{"image_size": 20, "levels_per_channel": 4, "arch": "transformer_decoder", "fused_qkv": true, "parallel_block": true, "dropout": 0.05, "inner_norm": false, "positions": "learned", "residual_init": "none", "optimizer": "soap", "shampoo_beta": 0.95, "adamw_lr_other_params": 0.0013, "epochs": 20.0, "lr_schedule": "cosine"}
Rows from block 5, named by matrix and row number. Rows with one number belong to one attention dimension. Each number is 128 + 24 x the weight over the matrix's rms, rounded and kept within 0 to 255. All counts start at 0. Numbers have three digits each.
# q: attention query, key and value (stacked) (model.blocks.5.attn.qkv.weight, 720x256, the q third), inputs 128-191
# k: attention query, key and value (stacked) (model.blocks.5.attn.qkv.weight, 720x256, the k third), inputs 128-191
q.26:160115148161082110114134120133133105133101144103076154127126148122132106124138124130181113138153142153140132115133122117145163117135121130122136109144145124119129128120137112098144111151168133
k.26:131147171137133128124110139170113124129125086084134173158147112122139102152137072132129142120103120142180146122100144123147171096137170145127131139165142152164116137116140116131121102175120131
q.27:138150104131130149113145126124136164139122149126134157129134170110157148132129095129150150124143074102139108126100138085133169167117133119115138140094132146108108117162128131127105130140082129
k.27:139110131138126106147138143105155122136163111175108124119164114119114132089120097151131136113104100119126129111076120121097115160119146126134148152161146140135084117134111182129104160115105108
q.28:138139157127172155111115120156125124133125123153090124131112116171154133089111144144096170124111146158124120125127141109138134123170115149143155104095120114136130124110126130163139137100131097
k.28:119136142155124131145138129145118106124121144122130162129062147158201111152132103140137114104119104135132167124132176095130126166118132090116097091105121148151139125164139161112153103084151136
q.29:110139094090110158144144099126110101118111115132109108102142129124130132138110116142146135129113113115138130115124149131143126151149120112128125118137122117130059141125163121145112139173140139
k.29:118147170160154139144150132121106095092114110128138139122103118110099129131115130129128123166094102114106114147138075121162099146162112120105070111098125127163139153108118077137097126154142136
q.30:128141159119156154120126141099132155129114160165135144112121111144092168118143150116093106143124146117170112137128088100098097091160122125153168098121113135130117139127107139137120109157086149
k.30:108191171120110181108094170094126142157149163131121144142128151142102151118108129119142125163102117115096122116131102116145145136142119081103142158097138122151138130123112168141119128153138141
q.31:147126139136140114144140133149106130117170131097106176137162125134143116148124158145100118153126097122098083122131139114110147129155163130136165089124144136149112097136124080157128143115084123
k.31:127090116122104129121139121137148129099053087111118156145102137118162074155123116130111112174156096124144113131127127105128118141092166146103154085172147153135139149138138121065160129151121129
q.32:133107156095119136141129134127133126102164130170170184132127068099144150109147183141152144088084139122134096148173127164123087110142080120126130094142039156140065102140127133166111157113140135
k.32:125133116163093179126139123150159106111128143142148140162058125098183127171139126090155139120083123118140110157165118140096134099127118108115104098136136132130115135091135159081071115177114133
q.33:127119060103051101134131134172105115071150123093127098143148132093137132142132144150104132131154136137135140146100118117137174137103122161116117124155107145147120134113110131175112127117169099
k.33:126120087137107140137100114127126150071126132098116137132121124118125117142136101144109143131174132150132141136137112146135113099138173159109123079134130144127129144126114077144087134138148132
q.34:179114086119135085157113100120092106107133117099168131160137103137091159109122162128144099148145188119095121139169122106147119114146107123104140141152092102114144092135109130160127139112138147
k.34:110161095071136143111119089166127105131134158097139132141106141120085144135143134129149115140094136114127134124189126125117133126154067112111158096154106133135153139142144102126110108149124125
q.35:119104109124124142105123131111118137090113112180082132137116125152102131125145118137135106114152148140176082176172134155157157126109122112161122168110140122160081193158144147152096139085176109
k.35:142124087165090112083141112080130138119115096141100191139158128109130124084142091166157117097131137133139091146123174148155143134119115130126138084121138173138116144151142133158075153121172164
q.36:161145090149127132107117122157141100111140134154104160108136121114134161132136131136114104155063084113108142101106124151110137146124142132150166147114142115139117116136111109153105133127097166
k.36:102155050118108097120129136112117165120105128140127118127117153136154112162131157110167131153104125109116139121093111118114141134133135189092159117146137115133115132103121132151120107189105141
q.37:101136114156141172111149154117130135117135141147134132184129093128155081107110137149129164158137090159134121122131142228103136126132133153097118108156153167152117083136100220125115117163111139
k.37:110100100128140137145116115134101168110113159115130143129125118122128110149125109156065141136175115138097160119186116162132108106122143180096143142158101100139059112126140126133107124131138139
q.38:157098130116137142177109129131169104140133170101102150118124183102150136114146124141153105186113148139098135172125147102145138115101125086115128158149116110139071129126121122127122147159150183
k.38:146091130134108130104109160104111105145156117131144124119124155133107114154128145159166138158115126110141133141123168122118134143112127098163120159114145140131142130097128112106152140111132131
q.39:120115100151128125163095127090133077173113085116112119095159135152099143169147101125130171099119139143123137172143136128142094124107108113065095164159133130111092125119113086134090160121122147
k.39:103118110126121122174128174112099111123107139155153076113108125142119151159135172105172154118123168130138132128090131103098123111107094170142115145123129102105142126088147102108117147083163081
q.40:100133128158141138152155109138140103144147102124124168078130127166134100165125119111108100130062119130148116104112132088165127132151115110148077154103123132159106120151130096134129147180140126
k.40:132120157172148109165153141090115084113064095120121102121116166120065087139138128115170108137142141112124104130134104091137112161115122145127117141122165112096145109115118140107126128156135140
q.41:108164128127121159132136135086118140121114111147147125117122085116102127132104117134153130132135105122140105091161141166178091172113132097114120115131135147111120121135142127130126144164129114
k.41:117162157088109152167131105123136138119115124160136133117120140142086109170124107119138141149091164110142143143170108131114098161139104140132140156147111135135098118109131105115097110160141107
q.42:176096133116134126104166129145130140135126160130095164146133101150139078106107148154115144125165136158135105083084154131132134107109107126163146146121131122111148127134111160115159123105133095
k.42:121098132147126094091141162198107172140134127142156169131143100112151093100167150137045148120156123126092132131144145126114093098086139118124148085135099136104090146133167156094150123135096159
q.43:148121144106122121110088139146088114121140123117102131142128149081136100130147107151086112121127145130138115094104121103109160127119143099141137117178120133134119144120141092162096141110113137
k.43:103111137117074107109122130155135146149114133085121121140121128095160121179125092157122125152114072155128130131108135126173147138125164144136125130139131136151136155128140157142129153140113096
q.44:149149118151118141118125134163183146124129102141125138124124128135156138121115144121165122079099135124134117145126127139127113146097094140164116137123148131117154155142102126114144123162132153
k.44:149170172183148133136138136154173130119176124135173166111118108144143128127118109119164127095100159122122140099100142090110099143119098168139143132127146086140118103110114131126124116153125149
q.45:093144126147092145128087148143094135147107104156159116127112143094117109157137096123120175143164111114099118157166135166104125146127156108119094136111086127144169160125130128149091144114146120
k.45:077130126084075145110092144157133111122116137131100086106128143125105134146122165137177114139123136127148121096136126141158143143140142112160096172114101133149115140097152127143097161133166137
q.46:121109126112133102145073124135108146100153122114139130153123147145161136133120132132129155134129121159118143108109132124151157179120189109143089084108135113104115116104119131147135131135132111
k.46:126111181128104116123116144164146129125091116116119092112145132136137140157130140107118133130161127112139116148139128097156101120135152111177114124146122160112141135148123124119155107110121101
q.47:138135113145140101094123112103125110151080121165167138136067142178123157124129125124120126146184131140111166162106112098141146175140124130130113145117124089117166121144103150148167131164150176
k.47:156147159156183137121111107142120097146099113157138156131125138126117153134128141130138158123137140115114139140096110080104127133152099104136141123113156165103122126136124160164175135131106112
q.48:120162100119116115132145139153115128168145104126136112142107123116090138099091122128139108116150095112116133201151124127135133164139105195156056130057141114120152146151111122159109109137163137
k.48:200147140127176099127132117116067101086134062091130117140129137129141111109145147174088116126152109141141145171090127167108124132144122123084102137100119123164158124148125079153176122127144144
q.49:106147139131165134116116126131163146117148074153163119173090142136106124112071095138161119112100133126157142097123134091136081120154122166085142106099158115148136111166132105090105168118163167
k.49:146114186115131092113149103090124113144150141133095141134153075078149133070116103161136094135129155084138151121160137133144147097146107130134127104138111105132139152169117162152095152124106107
q.50:126122089136126149145118121140159177116151147127138117108175124157131162118107169136136125119151129129137084125109144155069102122135084161107118112118152118145143117137128138087158134086150138
k.50:110148130136182135158129149147142093158150125126167130085130099144184129112128108118123089110100159119104141163125092139105109102149124092104123080102101110136138100117147110109158111154105095
q.51:100131138140163107125114162168104141126155125173149087129144117130141140145142125121133166086120136141160150127125103102101124139153142101110143109173156168169144124166080156130087117100127102
k.51:104127100141097139084162143135160110124129179145176131169115111118129113109099141122111132080131144099134143179177114112123089137166128162114102076136116097166129085123131143127062151119133138
q.52:152130109093111122071136130112103089125093130124146152067150091105111137147139112108143121095108166112129135140168077084092110179124106123132130132154120156115115150157109129134130170174117123
k.52:115189089139158112123123161129125146141115166124135061120084124147122190138103153142151164122123110134121121161134090136094120121142109158127125116087124129156161155093117115113132148124126128
q.53:118169072137151147119106125121130150119135136150124136124135090116120095147117136114105106102102129125106161085131103102151106159142149094127127114080122147115171122132179105117086162106137142
k.53:115118141120122106130155142152141121124146127136091082085080120139164111092119139119101123132164148158122156122112082151128081124174110131163127108096104158117181128098111147060143116095099102
q.54:141122133113145109095118120087105144098095102131096114102129114119125118154128098127138131126153112123108131137148118191166132146113169076151125178164149145136143156139122154156140140112157123
k.54:111145092146078165120092096106160095119138109130143155147126136096191121177127087076116132118130139115170154133121128091142124101140153161125122100153129150112091145123139099133079123116171150
q.55:157108132138165095125149092131101128117119083164164130162101195129115109122105151146130140111172117125093085139138168163122119130129131093129135140115128114150165129117110100126161133079152138
k.55:179112183107171131132129156136143107102098160152113137155149119123087115111135139111126124132122100106158163114070108089175116208136165108118113070125109099156133108158139101171080107106108143
q.56:131156141107137096132145125130106122137138130107144115091132141102111147115080151100165137124153091114129166125149117112129085162086152106151108177089167142096152108156100163086135156157102130
k.56:095127103115153119081076134131115169102122093119149099139138110143124092110115085132091156106112132157133136081073141083126140152126120160115134153165133128108092138193124150127142100112144146
q.57:154156106145139091119148131132124123130121076128136131138128112143124134137175090129150115105089136141116133131135120119147117096167122105101153145136115143111096131144124138122132141124148112
k.57:090124144089114124100112093109125159145132144124128098154117136130162148132134122085151146115158107154153110117115108184117143112159152149133167144135157130148165140150115118096137104076121116
q.58:127120114146095132126142163168126117144143144171148132114168128155156109142139131103122115179147092133142117160120114091141129120082093093161119166103075142130127105128104141112127166105124134
k.58:153199159143071134124109114110110162111121125127153084109100108149154112163125127140174089139157153110149157128065100148078124183160103128199126148124147148082168108123124124149098147130141116
q.59:169148116149130145109161124106145121138139172133116115138114139166134114099133100143088114102099122133108119155112117147136145095157101155077114111119173094094140110121108131092102127109091177
k.59:121107116142124124168158125116153131123074132124172115175119128127133119159138161094120134114148130133117108091142138132109115125134097150088139180153147109103136141170130148111148135120131114
q.60:163104117136152074092118101071159156132101121160169118117112127159107110117116139136113149142132182140166108122154148131127140121145112137124114144099139109129161127127122130101159100086128133
k.60:131157128102149128138095118136137116114115152126155125151139130122157141145132146046129126149114106119165143149130148125136119171133149137119142129141165138162156112119124095112140098141125088
q.61:135133165145161131112171130126176127098121149164133181137164155104117129130105124169121124140186127144145049113104142126093116150153095119131155114125163164115113110109131147107123143138074130
k.61:153116112144142081136135159171102111132129180137116129136135113146119157117149156095130124098116095112111088101130154125093133135161092062093108102115151089140149116146131149149090121124117115
q.62:126164120115095155091104161146171110150154165127145110085155125146136117120126170146134104144162121113131165116116110128117143106126094131164170117138057147117181155143149145107127119159104121
k.62:113150170135144100149153156095132143104121188090154102134070143158122136118136128109155090136111125125095116088128111095180092156145145107141117141094139112154124112074115102115123126106170141
q.63:134116158155122121149117138166119110169100135124071103137139103121120154138129153115157162095145113111146130105141132143118153126172128137090186140131118080130145115156113119119121134175119108
k.63:083101109096141157144085155104116117126139145137139116127146144119090125167122134129161153150082181123123133106142131129155092130115136143158148206113144110121090114124136116156078120092094137
q.64:079148159129113161092138125118120127135146153135082092124123142100093099142170121103080139139139126110108138181120123169133156128138123122147160162118164116105164113130126100152104113121085167
k.64:131109074114160141092138152124134094113151153126122120158134128132111128174136131198084122130127100129128154125131137122136151131113147122091136088167140157103128123130118148105106106100129174
q.65:140133124134134129131132110123142129120128110114143116131092177107116131129111129135130119130141125124116135114120143145145105168128095129112135111159118097154105126143144119146165112187146142
k.65:137160098130143112095140125130110148093118068091185112123127115150133107133146161131119134136128125119109135129143091124124125102130187121128109135110117161113194125117116107138142116132131133
q.66:124124127112089115115106124137156146159122112123138070145130155097147120167149151123125150156177168122130104092156137166093143084181147139129104143166146090137145112103132121109159094163123064
k.66:119084173135114151142142120123136131115090151157127155108142121098117172141118093128099124117123113146141111091127140084124127152119166123125120179132158144117075100077096168101137129148107135
q.67:143136132136096128163107124147146122111096110085115108089130133062145128148148085119074083117094160084104109139078140123120122134132140091136124123115114148154105097128108140074115111151111155
k.67:139174136149133146105178171110153174154147109141136162129171112161090140097113127139158113099111091131169103139132152136190109117128153171154110134083106156117127128145128075139134138094122149
q.68:154101120117155128174104096163127153125169159179118110145111131108100135116111104149151129109134111118120116107128124148105130162147126120169154109108107130116193102121113148112082184139128145
k.68:110171172100160115106114171144143060151098094104137123100128129104125145136150109125141133144122157121148094183122107095128138130151112113136124175129142148150128137132118136120154097120095105
q.69:133155155116157122126121138107145117134144146144101131153110138098084139142118124116107116168135106118173089128130124166155109129143104130135081068089097127154136095136118078144078097124103169
k.69:142089128137131128162161128138136096111172169132146078123140099122047112101114167135139121132154143126132143128135130086086113097107096143128107173137153124095135098104126126098132116110156153
q.70:098122135135148140119149134144144132143097146147147136146170159117122100146106097156101144118107131156137112166130147155181116177131131168166127104119111192121161148117129181091197123106121138
k.70:153130087133134130178113075128177137124160105121141135100094148125174106124124130135155157159111095142156121145086176105125154089164084119091107105089145126126159124134136137110101082132103152
q.71:109140148130104145124105128193073094129161047094097113124161105141112134171165140137096118147138164120135116184107102140140143116141147145102101110137135101109136135104130140140136073157175101
k.71:146089071115116109173115097098107123121102111108121123135148156127146135148121095123164120111102139118150115111103165171144129127156135115168117094116109158169103133142124117139116141142153161
q.72:115089151143125120155095108146127169116092081127135126120133165130108106134138173139138173127168162146174157164109125159131125145119179101132166116171080125141143151089129099166174126087150075
k.72:033139148102094119140109142162171101141137118139165050136175141105112109139125125151138124148144098098109099147117142094164137149135161157098111084121135142143112154093128176120110145169146130
q.73:086157108104178161172152145150110138105131108112160142115114121140132130134116091128126100190109066135156098138162119121184087077124114145107147149117129107146152135110147116112083145139120131
k.73:142172126104140128142141116088127147171110122125104126096173134128115082089133153126154106116204186123115140135109135103139158143150113133146119145133172146094154138189130080092171122089156102
q.74:110103119148189070125131140120120161155116115138135168158087164169137079133112162122128155120125130158135112163105146120138143151114162129124151109109088080191159116135111092126147138087137139
k.74:135122128137103185109118137127129110126154134158154096133111105109120080119127152095129122146122120088144122106119142153134127116105121177118142105126166139157169122118142120114134108132136119
q.75:166113123110124162100126149133130122126126151177136147129109141178124139076123131105120111082110138142173119138193165099143124114096135115120094124130103152136109124148133153118111095106097114
k.75:120162144127147121106133132116107126171113136115143100036147134141124126118115088139172103137116105148082147150112090083134134183144164132118149156114128137139172102175126123063154127152087120
q.76:093133140112113111131109120124126137131166108086110106119138131121157150099146115114137143107081155128137115077108144162178126131136105143157074124135143142150093134149134127147118143131150115
k.76:125118169149130148092123089114138159178148129117116150154126147099102114130149110174129144131125123141138114113154139099148174127127179111137130155138123128089181149108104088132125090109067128
q.77:127134133128105140128151113130101161154149134104164146190113132117201091123131129129100141163138124140134186113092130122136135140097121122105104107109126113125126125114134161152114159122133152
k.77:143126168165105122116139122146128105137096137128138127171153143107118106117138119177109105143136130111145126129136155135131106104122096125084115071170203114128106141122128132133142152165123104
q.78:165114128134114141099103094126140161079133118167158138203104120143131136114206100132098149135181142142132099124149156133165124157096157129129166100173136112153144170127106151160163144144139090
k.78:066154106113123098116102124088140124136106129153128109109133135150109119124147112136156149152096132126125162103121143099148137163122159097165132122163109147127103167135125143184119107123141119
q.79:123128091151127161142155121138180127084103101134149148121161089145136140171124148143112119117149159134126140128116120133129124116107131121157088097138113140113089094125130160156096124175131163
k.79:092098153112117077173122083134082086159062132159152127103105155116169125175103145094139119137122163107138129154100126147114126124159098141131119118151171115149096136092135076091116114122112077
q.80:094118162090150113182103145124146109123108175129162119116087148131131136101144144102191158141073159126129120142117121142110117143150149103118164138182095187150162145130118147162120116125146105
k.80:125198117093132206087142099120098092124206150137118164148098135130162136107116135177123102155088081123109169123086100128121127163141119073198115119128122133173131137103129128137088090128090124
q.81:105137160137135126098128141133112100128121112125142108103165118127122162142145152146147144062151154123168092093129130122117158128093154163166078136119131074179159131136147104087127106124155098
k.81:098127151110137182105159124088202121130107128117104132088122169125114097100114121120122113136120157128144154161172172118186145115131110099117142161132160158153173095109110083146123123155119158
q.82:160142125128141172105114118135112180099135105104162155142136119167119128076144140102137160063130133135139139124115126135153179143097143150217152109138078052162140148116114099167129117133090146
k.82:130132087127149138100156162111136103171095138130103125115091153178114111148110147119105067157138158089093151168134110144128109125137162125103099125136118127121144109118140103114189118124099100
q.83:129138137164117107122154135165154132155131114117173139140142155151112100127131145098121151115104137150117143170091142057132121143109158160134147122173097153135124140108119142137136083114092124
k.83:151153086148123135118126117137088120119108110166148138139141150148131089133077160107157096133131143101153126148132149163126115121150129134146148139137124133117113116109131131124084118149118120
q.84:185096094142160100150115153120143119132117121128122110143125132134091134096135173117127157139161094147130087083173118162112133111130109147107115094100130147138152147111127080092149163105170135
k.84:122146170100149162095132122136161126120103152104135128104146133103091125113123126111134147131133181133125119134114127132170124138176157120137142155142124143135162130087111078136109122162122121
q.85:091133124090100117107122116088068089123106128140133106107095144101161102158099083134125103138145081099104165093134131131121126144131152114119123127087162137173147145126120176144109151172137121
k.85:142149123150136115144123094164143154106138092122125146136104115120154147144108113132098107084069102111181163118092134134170125104128141126146143142180155141151152132128136141177127138129138147
q.86:146142148124173121107130110112156144038119093122124131203128104118145167115158137166114145125159152155168125148154125133174129109130115129048135103120134155147127106133142104153157119128179130
k.86:105131136127087146112083128087141124101135079124095167116115156125102140102124123122136121185148138124124120098146160157123117134111121079098151152138113118138107123145108146121140126136178084
q.87:110125116099146134145112092140103131143123105075100139110175148144077127132097131108136130116104122125114091123121125104093123085146111134084154175148150135121119134122097112133142102143138132
k.87:143117065128157119133115134114137114117125142165121136136158154147152122138117167157176126129111132111131147113109107107117122184144128101147149210122076132130149117127119091108116153091079125
q.88:118109159121128144166101123133136096146146177134107107147123102147190149141126114119089124118097143132118134146132116117151137118118126108124116098121196141151104128118128111155122114118132081
k.88:148131144177115129140101152137146113093154100138134196133124110139124128137108070167137126132151135134135140123145159122132114141103138129118128123129078125142106096137134127134134103125118115
q.89:064112139098126110113152137133073123138111154120090134107109159159131142142105080131147132161146134123109134145123104059139130156138158141102086109101156101072109149148129128141129115178070109
k.89:158144131107110117145106155108091137162127102120119085121150146111060140149150158110142163154104117154126133118162147110092114108115144202123132159112112112150126141180132120124166139141118108
q.90:124112125126142133072138113125108134161118179124139161163101140103168144116126088156074146173170121132081129139113156146189124142138058147123144082110139115106146143141148155131108146134131145
k.90:170151097149160110118102131126205121149110160116174174142130141101116099103138162154109143144104174134107118107114117148074127077134112127076146139160155094160168162127144112134172118158119143
q.91:128161118162121098088114128155099119120152137149153127153164111139144141104136095131160154135108101124146122132107128121111130095092098158137134137138100138132111130102102157142136157117112131
k.91:121098144117133123105160121109139139124151107126111110077096122118158154143136111133142138120118207132109134125135131160164125132122123114140109124144160076103133145116134099157100134092161077
q.92:097118095106123114186148108093170152154130135126131087131131135112111147122107137130122117145120135115109108155159101121132103107129130115106098128123079139158111132121136120135112159122123157
k.92:092161123155134105148152120130088131104143170144073123091178157117100107137124115129154124111150148110155118104108096079092130142143141077124140172116160155103124122152153091127106168133133135
q.93:138151118150188152089082174138149154121113087142163121146185151177144163114145113102128111098108074110128125113123104085114130113150177161134149204099153123121129161146112103169100146147111157
k.93:168117112086151126133099165162151157163121101128141111146128127117152149126150145112112124131138177142124126134145119120100152114136079159101150106199097123117101115131136134104089158125116128
q.94:149136146127088126112129135163090104126127149164108097127129121138120116123118165126183084106096112105115185106114065101086122142118137108139113107171155165088159112124138113103129110144161117
k.94:139153149096115122120097125166094146117148089093103146127085137091166121145148076111112125111129093130107142110102114094141095119121123125186138120095135162145115147129111128126106125175124121
q.95:139108116121148103097103148123159104115133093149087131134121107124138124136103085137163097102090142139151104035152145145128141155107158108119135083167133067159113096111141078115111139151153139
k.95:081062162171092164117185098130142208172135153175117078086083090104142132091091126056116138129117106102152183076111142120152101104166107154166117176111103095135104149125117121085169175080115088
q.96:132116064126126158141073131095154126097153134135142124106140105105119117139144186123143173129149103118099128101159127116142087126111133119147096109106167141140123136171118080163114096099113165
k.96:120150125113123126153092117106139146112170157133140139127132101153086108137132171128132152122109124127094156112115125163186108129118145158152112135135099117118150135150140089166153127113135128
q.97:144118092129185145169187132116110095188128192099138091168105174142103115081113139126119092143109127126139137118117126159096139107132087157098131131136073079159109130119134171100114124125092150
k.97:150136140118089094190157140100114114183155132118107081141120124150097144115139113153132116129127109118139122076114093131079123098103104142138105113140099088122087152152117093113136132117153152
q.98:145121074137137087122155129125087078065105070105119185095131106114150085138127086137128106102118141119118146112137139120111086113154107091092149128158146175180142092144135112117128134152144082
k.98:126129129099132145101116130148188090146113118070113111141133151155137149126097142159155133107060138138168134157144170200121158153154154087093137160169157123172131157145140082102158090105132106
q.99:124119118170127090158137125149123109113142093106123124133115120113150153138113134125125132111116076135134180122122136119147138125121128117158106129103110135117158146122140085140113156103142131
k.99:152146125110134116122079139115145089141095103145092133100087130112102164141125128125103130130128098128130123167179141110133159112143121048133078104118149153159147141112142147144164117121124083
q.100:150114102069152144152143112159140101156107142112179117139096103183118203144154106162091129078099111157133131105165160167145133089145117115107126123155098137154132145118097110147096107146091104
k.100:124136082098159126152145125124110089119092107143105190125108146104121135139137131106098123135139133140135099106201161126093129076110143119145176125153081149131055133126140116139110141101129161
q.101:075133127119145125139123155132137097142131140130138086098148116080124155150098125119157126122137082130137132114123088163087153111154127113120165134170188119137092115141162105139134129104126072
k.101:115152076093127129082101132135089127150131129121134087151120125107165156134126134138111139131139071127121163136152127140058148127160118119151153134147162135161100148134135129119088101087129129
q.102:091143101115139109174130124110097114178156098168125102126153142144160141092123128121106136113112137148082164091105125131135110171144102122144117156109120159123152143128117113134111135121111149
k.102:120151104128108143100070156110093109117084115145130139104112116149151127170150118099116143078134132136131146114125110123100120113130134123127136160137083153152142146152121126139114121111111111
q.103:171127143128076135133064109135108110093085117140076117114125153124137107155216147143117114191142172140092104091120163123135136092123097122181124127137116135125153198111109080143121156158145124
k.103:165114138091130119141135125111106137119120085144110147116103104128175079143147105113117116112082143110145174139052159135124159123136123101132094139159050135159135153120161171140140108133107129
q.104:100133123129117114086123148113108118105120163125124134088133163104072127132112135107133113124162126130148147119117106113164179181102179137174127120127170162108124143156109145144130106122127145
k.104:115160158143138122123120152140135156121124125121147125103162117126100173100137134151140119135151145125114118126105065110152111169093172124133095136165152142104136154172145173198156177103145133
q.105:139144135136124114165098130133101139140173060146078132115158113123132169123183143122174164103113161149148147149124123159139148141130102150125118141127125119138111130143113129147120107160119127
k.105:156080117150121153097111104150160117129107123130132138167126142135108172123131130097174116095110095113131146121145103153139125137130130111137117191101090134118171096150143161170145096091149140
q.106:131134110128102117152106137123166153105135100166149131106098106129144102130158124128105146158121135170099119115113131157142086094084090187103106107179149127182157145126114119111155119119162099
k.106:110133088100112111136142142121125108148166106090172095176148147149141086155110112124108137080096157113099136116068095090102147159112145109098102150142117131182152121139160117077146136117207123
q.107:145123124125129091176089115131101133136175124143084153109134161130161137161162121137110129161141140126133164149159132171137127153106101094096068099116131151153077107155132169180125140113187140
k.107:198074160189113117162143130126101120142127133157114124124138122138124127121137108132116099103100103131108113059151154093128067118121093078132146132093137125157132107165140131103147132101076124
q.108:140151136125153141121118122132128126131095147098116136177104157141113102133143130131127136123125141157158127089130152082150174164113156088119131123161165127107098159113103140162141076100122157
k.108:105164172083138169101152127109121112132130149125138129105143120133105108113107145156106114102096161115090118141157128148127117144126152103123114173168148153134133134131147144148135111146144098
q.109:159116133104140156154139128111127087109090078112138168144097180133137122137133105116139120120075094115151094135131128115171168133156124092128136108143109137182101114140114114127117135127149129
k.109:124130107110107127130155129151127104096124118137106149122124092138141157118143129136096090124157118136128121133162164210177128085100087110144102089127113112141093140104136146146148109105142087
q.110:124120222134164168128140141140085144149171148141131112121197135145140116145108166104117108115109096099142138107140089112121145079156121120143108119112168124146094088139137097083100113099102100
k.110:159075179089120195147118147139132102097152186137139110108099103119104102130168180159113113122125105131120132139134095152137123128139100152184125152116138125138169136095116116092128151133139124
q.111:138117163150136118135116135133130094123121166126106144126093090130134109159130104140140101109092129121113160138085108150153102112109159084115079100133111167114167101144128167148117107104106104
k.111:148117109143119091099144118078077158157089164148103156099121119138114133140136192099126136129160163138116155104137142126108138129157192065114137117145112163103139134133132144108156155150121090
q.112:194144099135082133100132158083136076131120108109150120105141123123107160158104088155123075121137129114106151148144101128082168097183131165106119098125147121111078118148170121079153088126120134
k.112:158134150080158138116135142077115083121103168117109118108112177120113149122129137156161133160121109139142117142146101105118174130151113173136105107091161139155121121155114124083125071141106128
q.113:093109140141111121147099089147148157143120095148141126108096099098151132185130165136106169165134142135063146081108137110089119126168102115113124097157088144126137157108171075164122162141153144
k.113:117132117142135128149151075169099206117122082156150148134094143118160074180120159118151163154105154124089126113125107119089138105183110136094102165091085146122148151109148138113150104124158116
q.114:137107124108146162156128111130131092109111139097063127089116130119114132092134122134112143135118111154122157123164117145089130118136091100124164133131108137137115137114134123139144111139113099
k.114:187093121107130130135112135138180096110150126089141171141102098113139178116139129152169114104105138115137161142153123153115145090157102118107142165167140107146111107129129139160124105094144128
q.115:134089088120130112100101105139154126084139135149126135135124125112115118120112129160101132193156120139129135139129101106079128161103133113087128130160141148161132139116128141138091149092116155
k.115:157058115082162082187136090131127143126156166124105074095110099086108118121130161158100107127159137124110140159155110123097115134126100105096138170166141141136095112097144142150101130093140099
q.116:120126144074110164143092099077159135112098127131132108099142143146117093130145136132137095149151144118125163134146121140138095145149105132161127121170086130127183131140161106119138140113105126
k.116:134149137087142138110063118127107114102111136091117102089146133127105100156149126184176136117125183141145136121142111126128102115110087100153165154117074145126177140157129165112116142104134126
q.117:139103121147133103120160142165110134118120107152088135174111160140151158138110144147143083137146151104125135168111158134152129133089080079126053135105101123145125118138134106149151168127145141
k.117:144116183118142059174125095101155130138095078129126137108171120107113122109142071106108126135095147146128093106116110117151127153144098104159128109134095115141130130134126068124105148152130139
q.118:102110137100177127130126114136131155146147147100123128121117119116141179100140102127130160079118118143128187104145122129112086074146150135157121106114126119106098156128124143105133113113154127
k.118:124088083118101107112103165139137176097142140091117117127089176106177149155135100160105130109131135116082117107132160118139122101103110129102094107126160139128101138104155104095109137102134133
q.119:129132124144110120150160112128122167122110137128167138119145123105150126086078107149112151140130102123113161107123144143159067135140130152076149157106101122127119118148123105127166151102118129
k.119:121124144126149128094099150106111126103147152139148121099148138088145074134117138115154161149166182123123112140152103089133118183108162144057137159153132112122099131108122100087134121137152115
q.120:127100114122094165166150117090130114095165156165131113109116124120113185063151074152130110116115116128132155162153129134146150101117137100143151107110095151099097125123128189146039155125158166
k.120:146091126123113138131109102126150118093096147129099183121103127100129154124120187122145127134148081143148141114119148105105148104079149081160097145096116095126107144098119167127100159132133137
q.121:098119084156136119124174127113100131116128078146161120122134155142098115107106079144139126079164130112092120107113120126092101122132090077138092165136106155129130108140149156118119158134162133
k.121:132126115090114168139089106158125097113130147106155147127064100112143141160147118131147125116093159159140121117107139137120083095133109112124138180162101097161154140090120107150108123116160119
q.122:115174121151091120108136111109125132148143095135138109122139140125123057160129155096129162135124088132126168143093101135147116121116141101140146168124153105072138118132117082110122139152125176
k.122:161166131116124122117117133137156167146120120129168126078116108149127118157142162100098138165131121128079162154118118126145068099177125122164119182087120144131151126123115117104167149163131116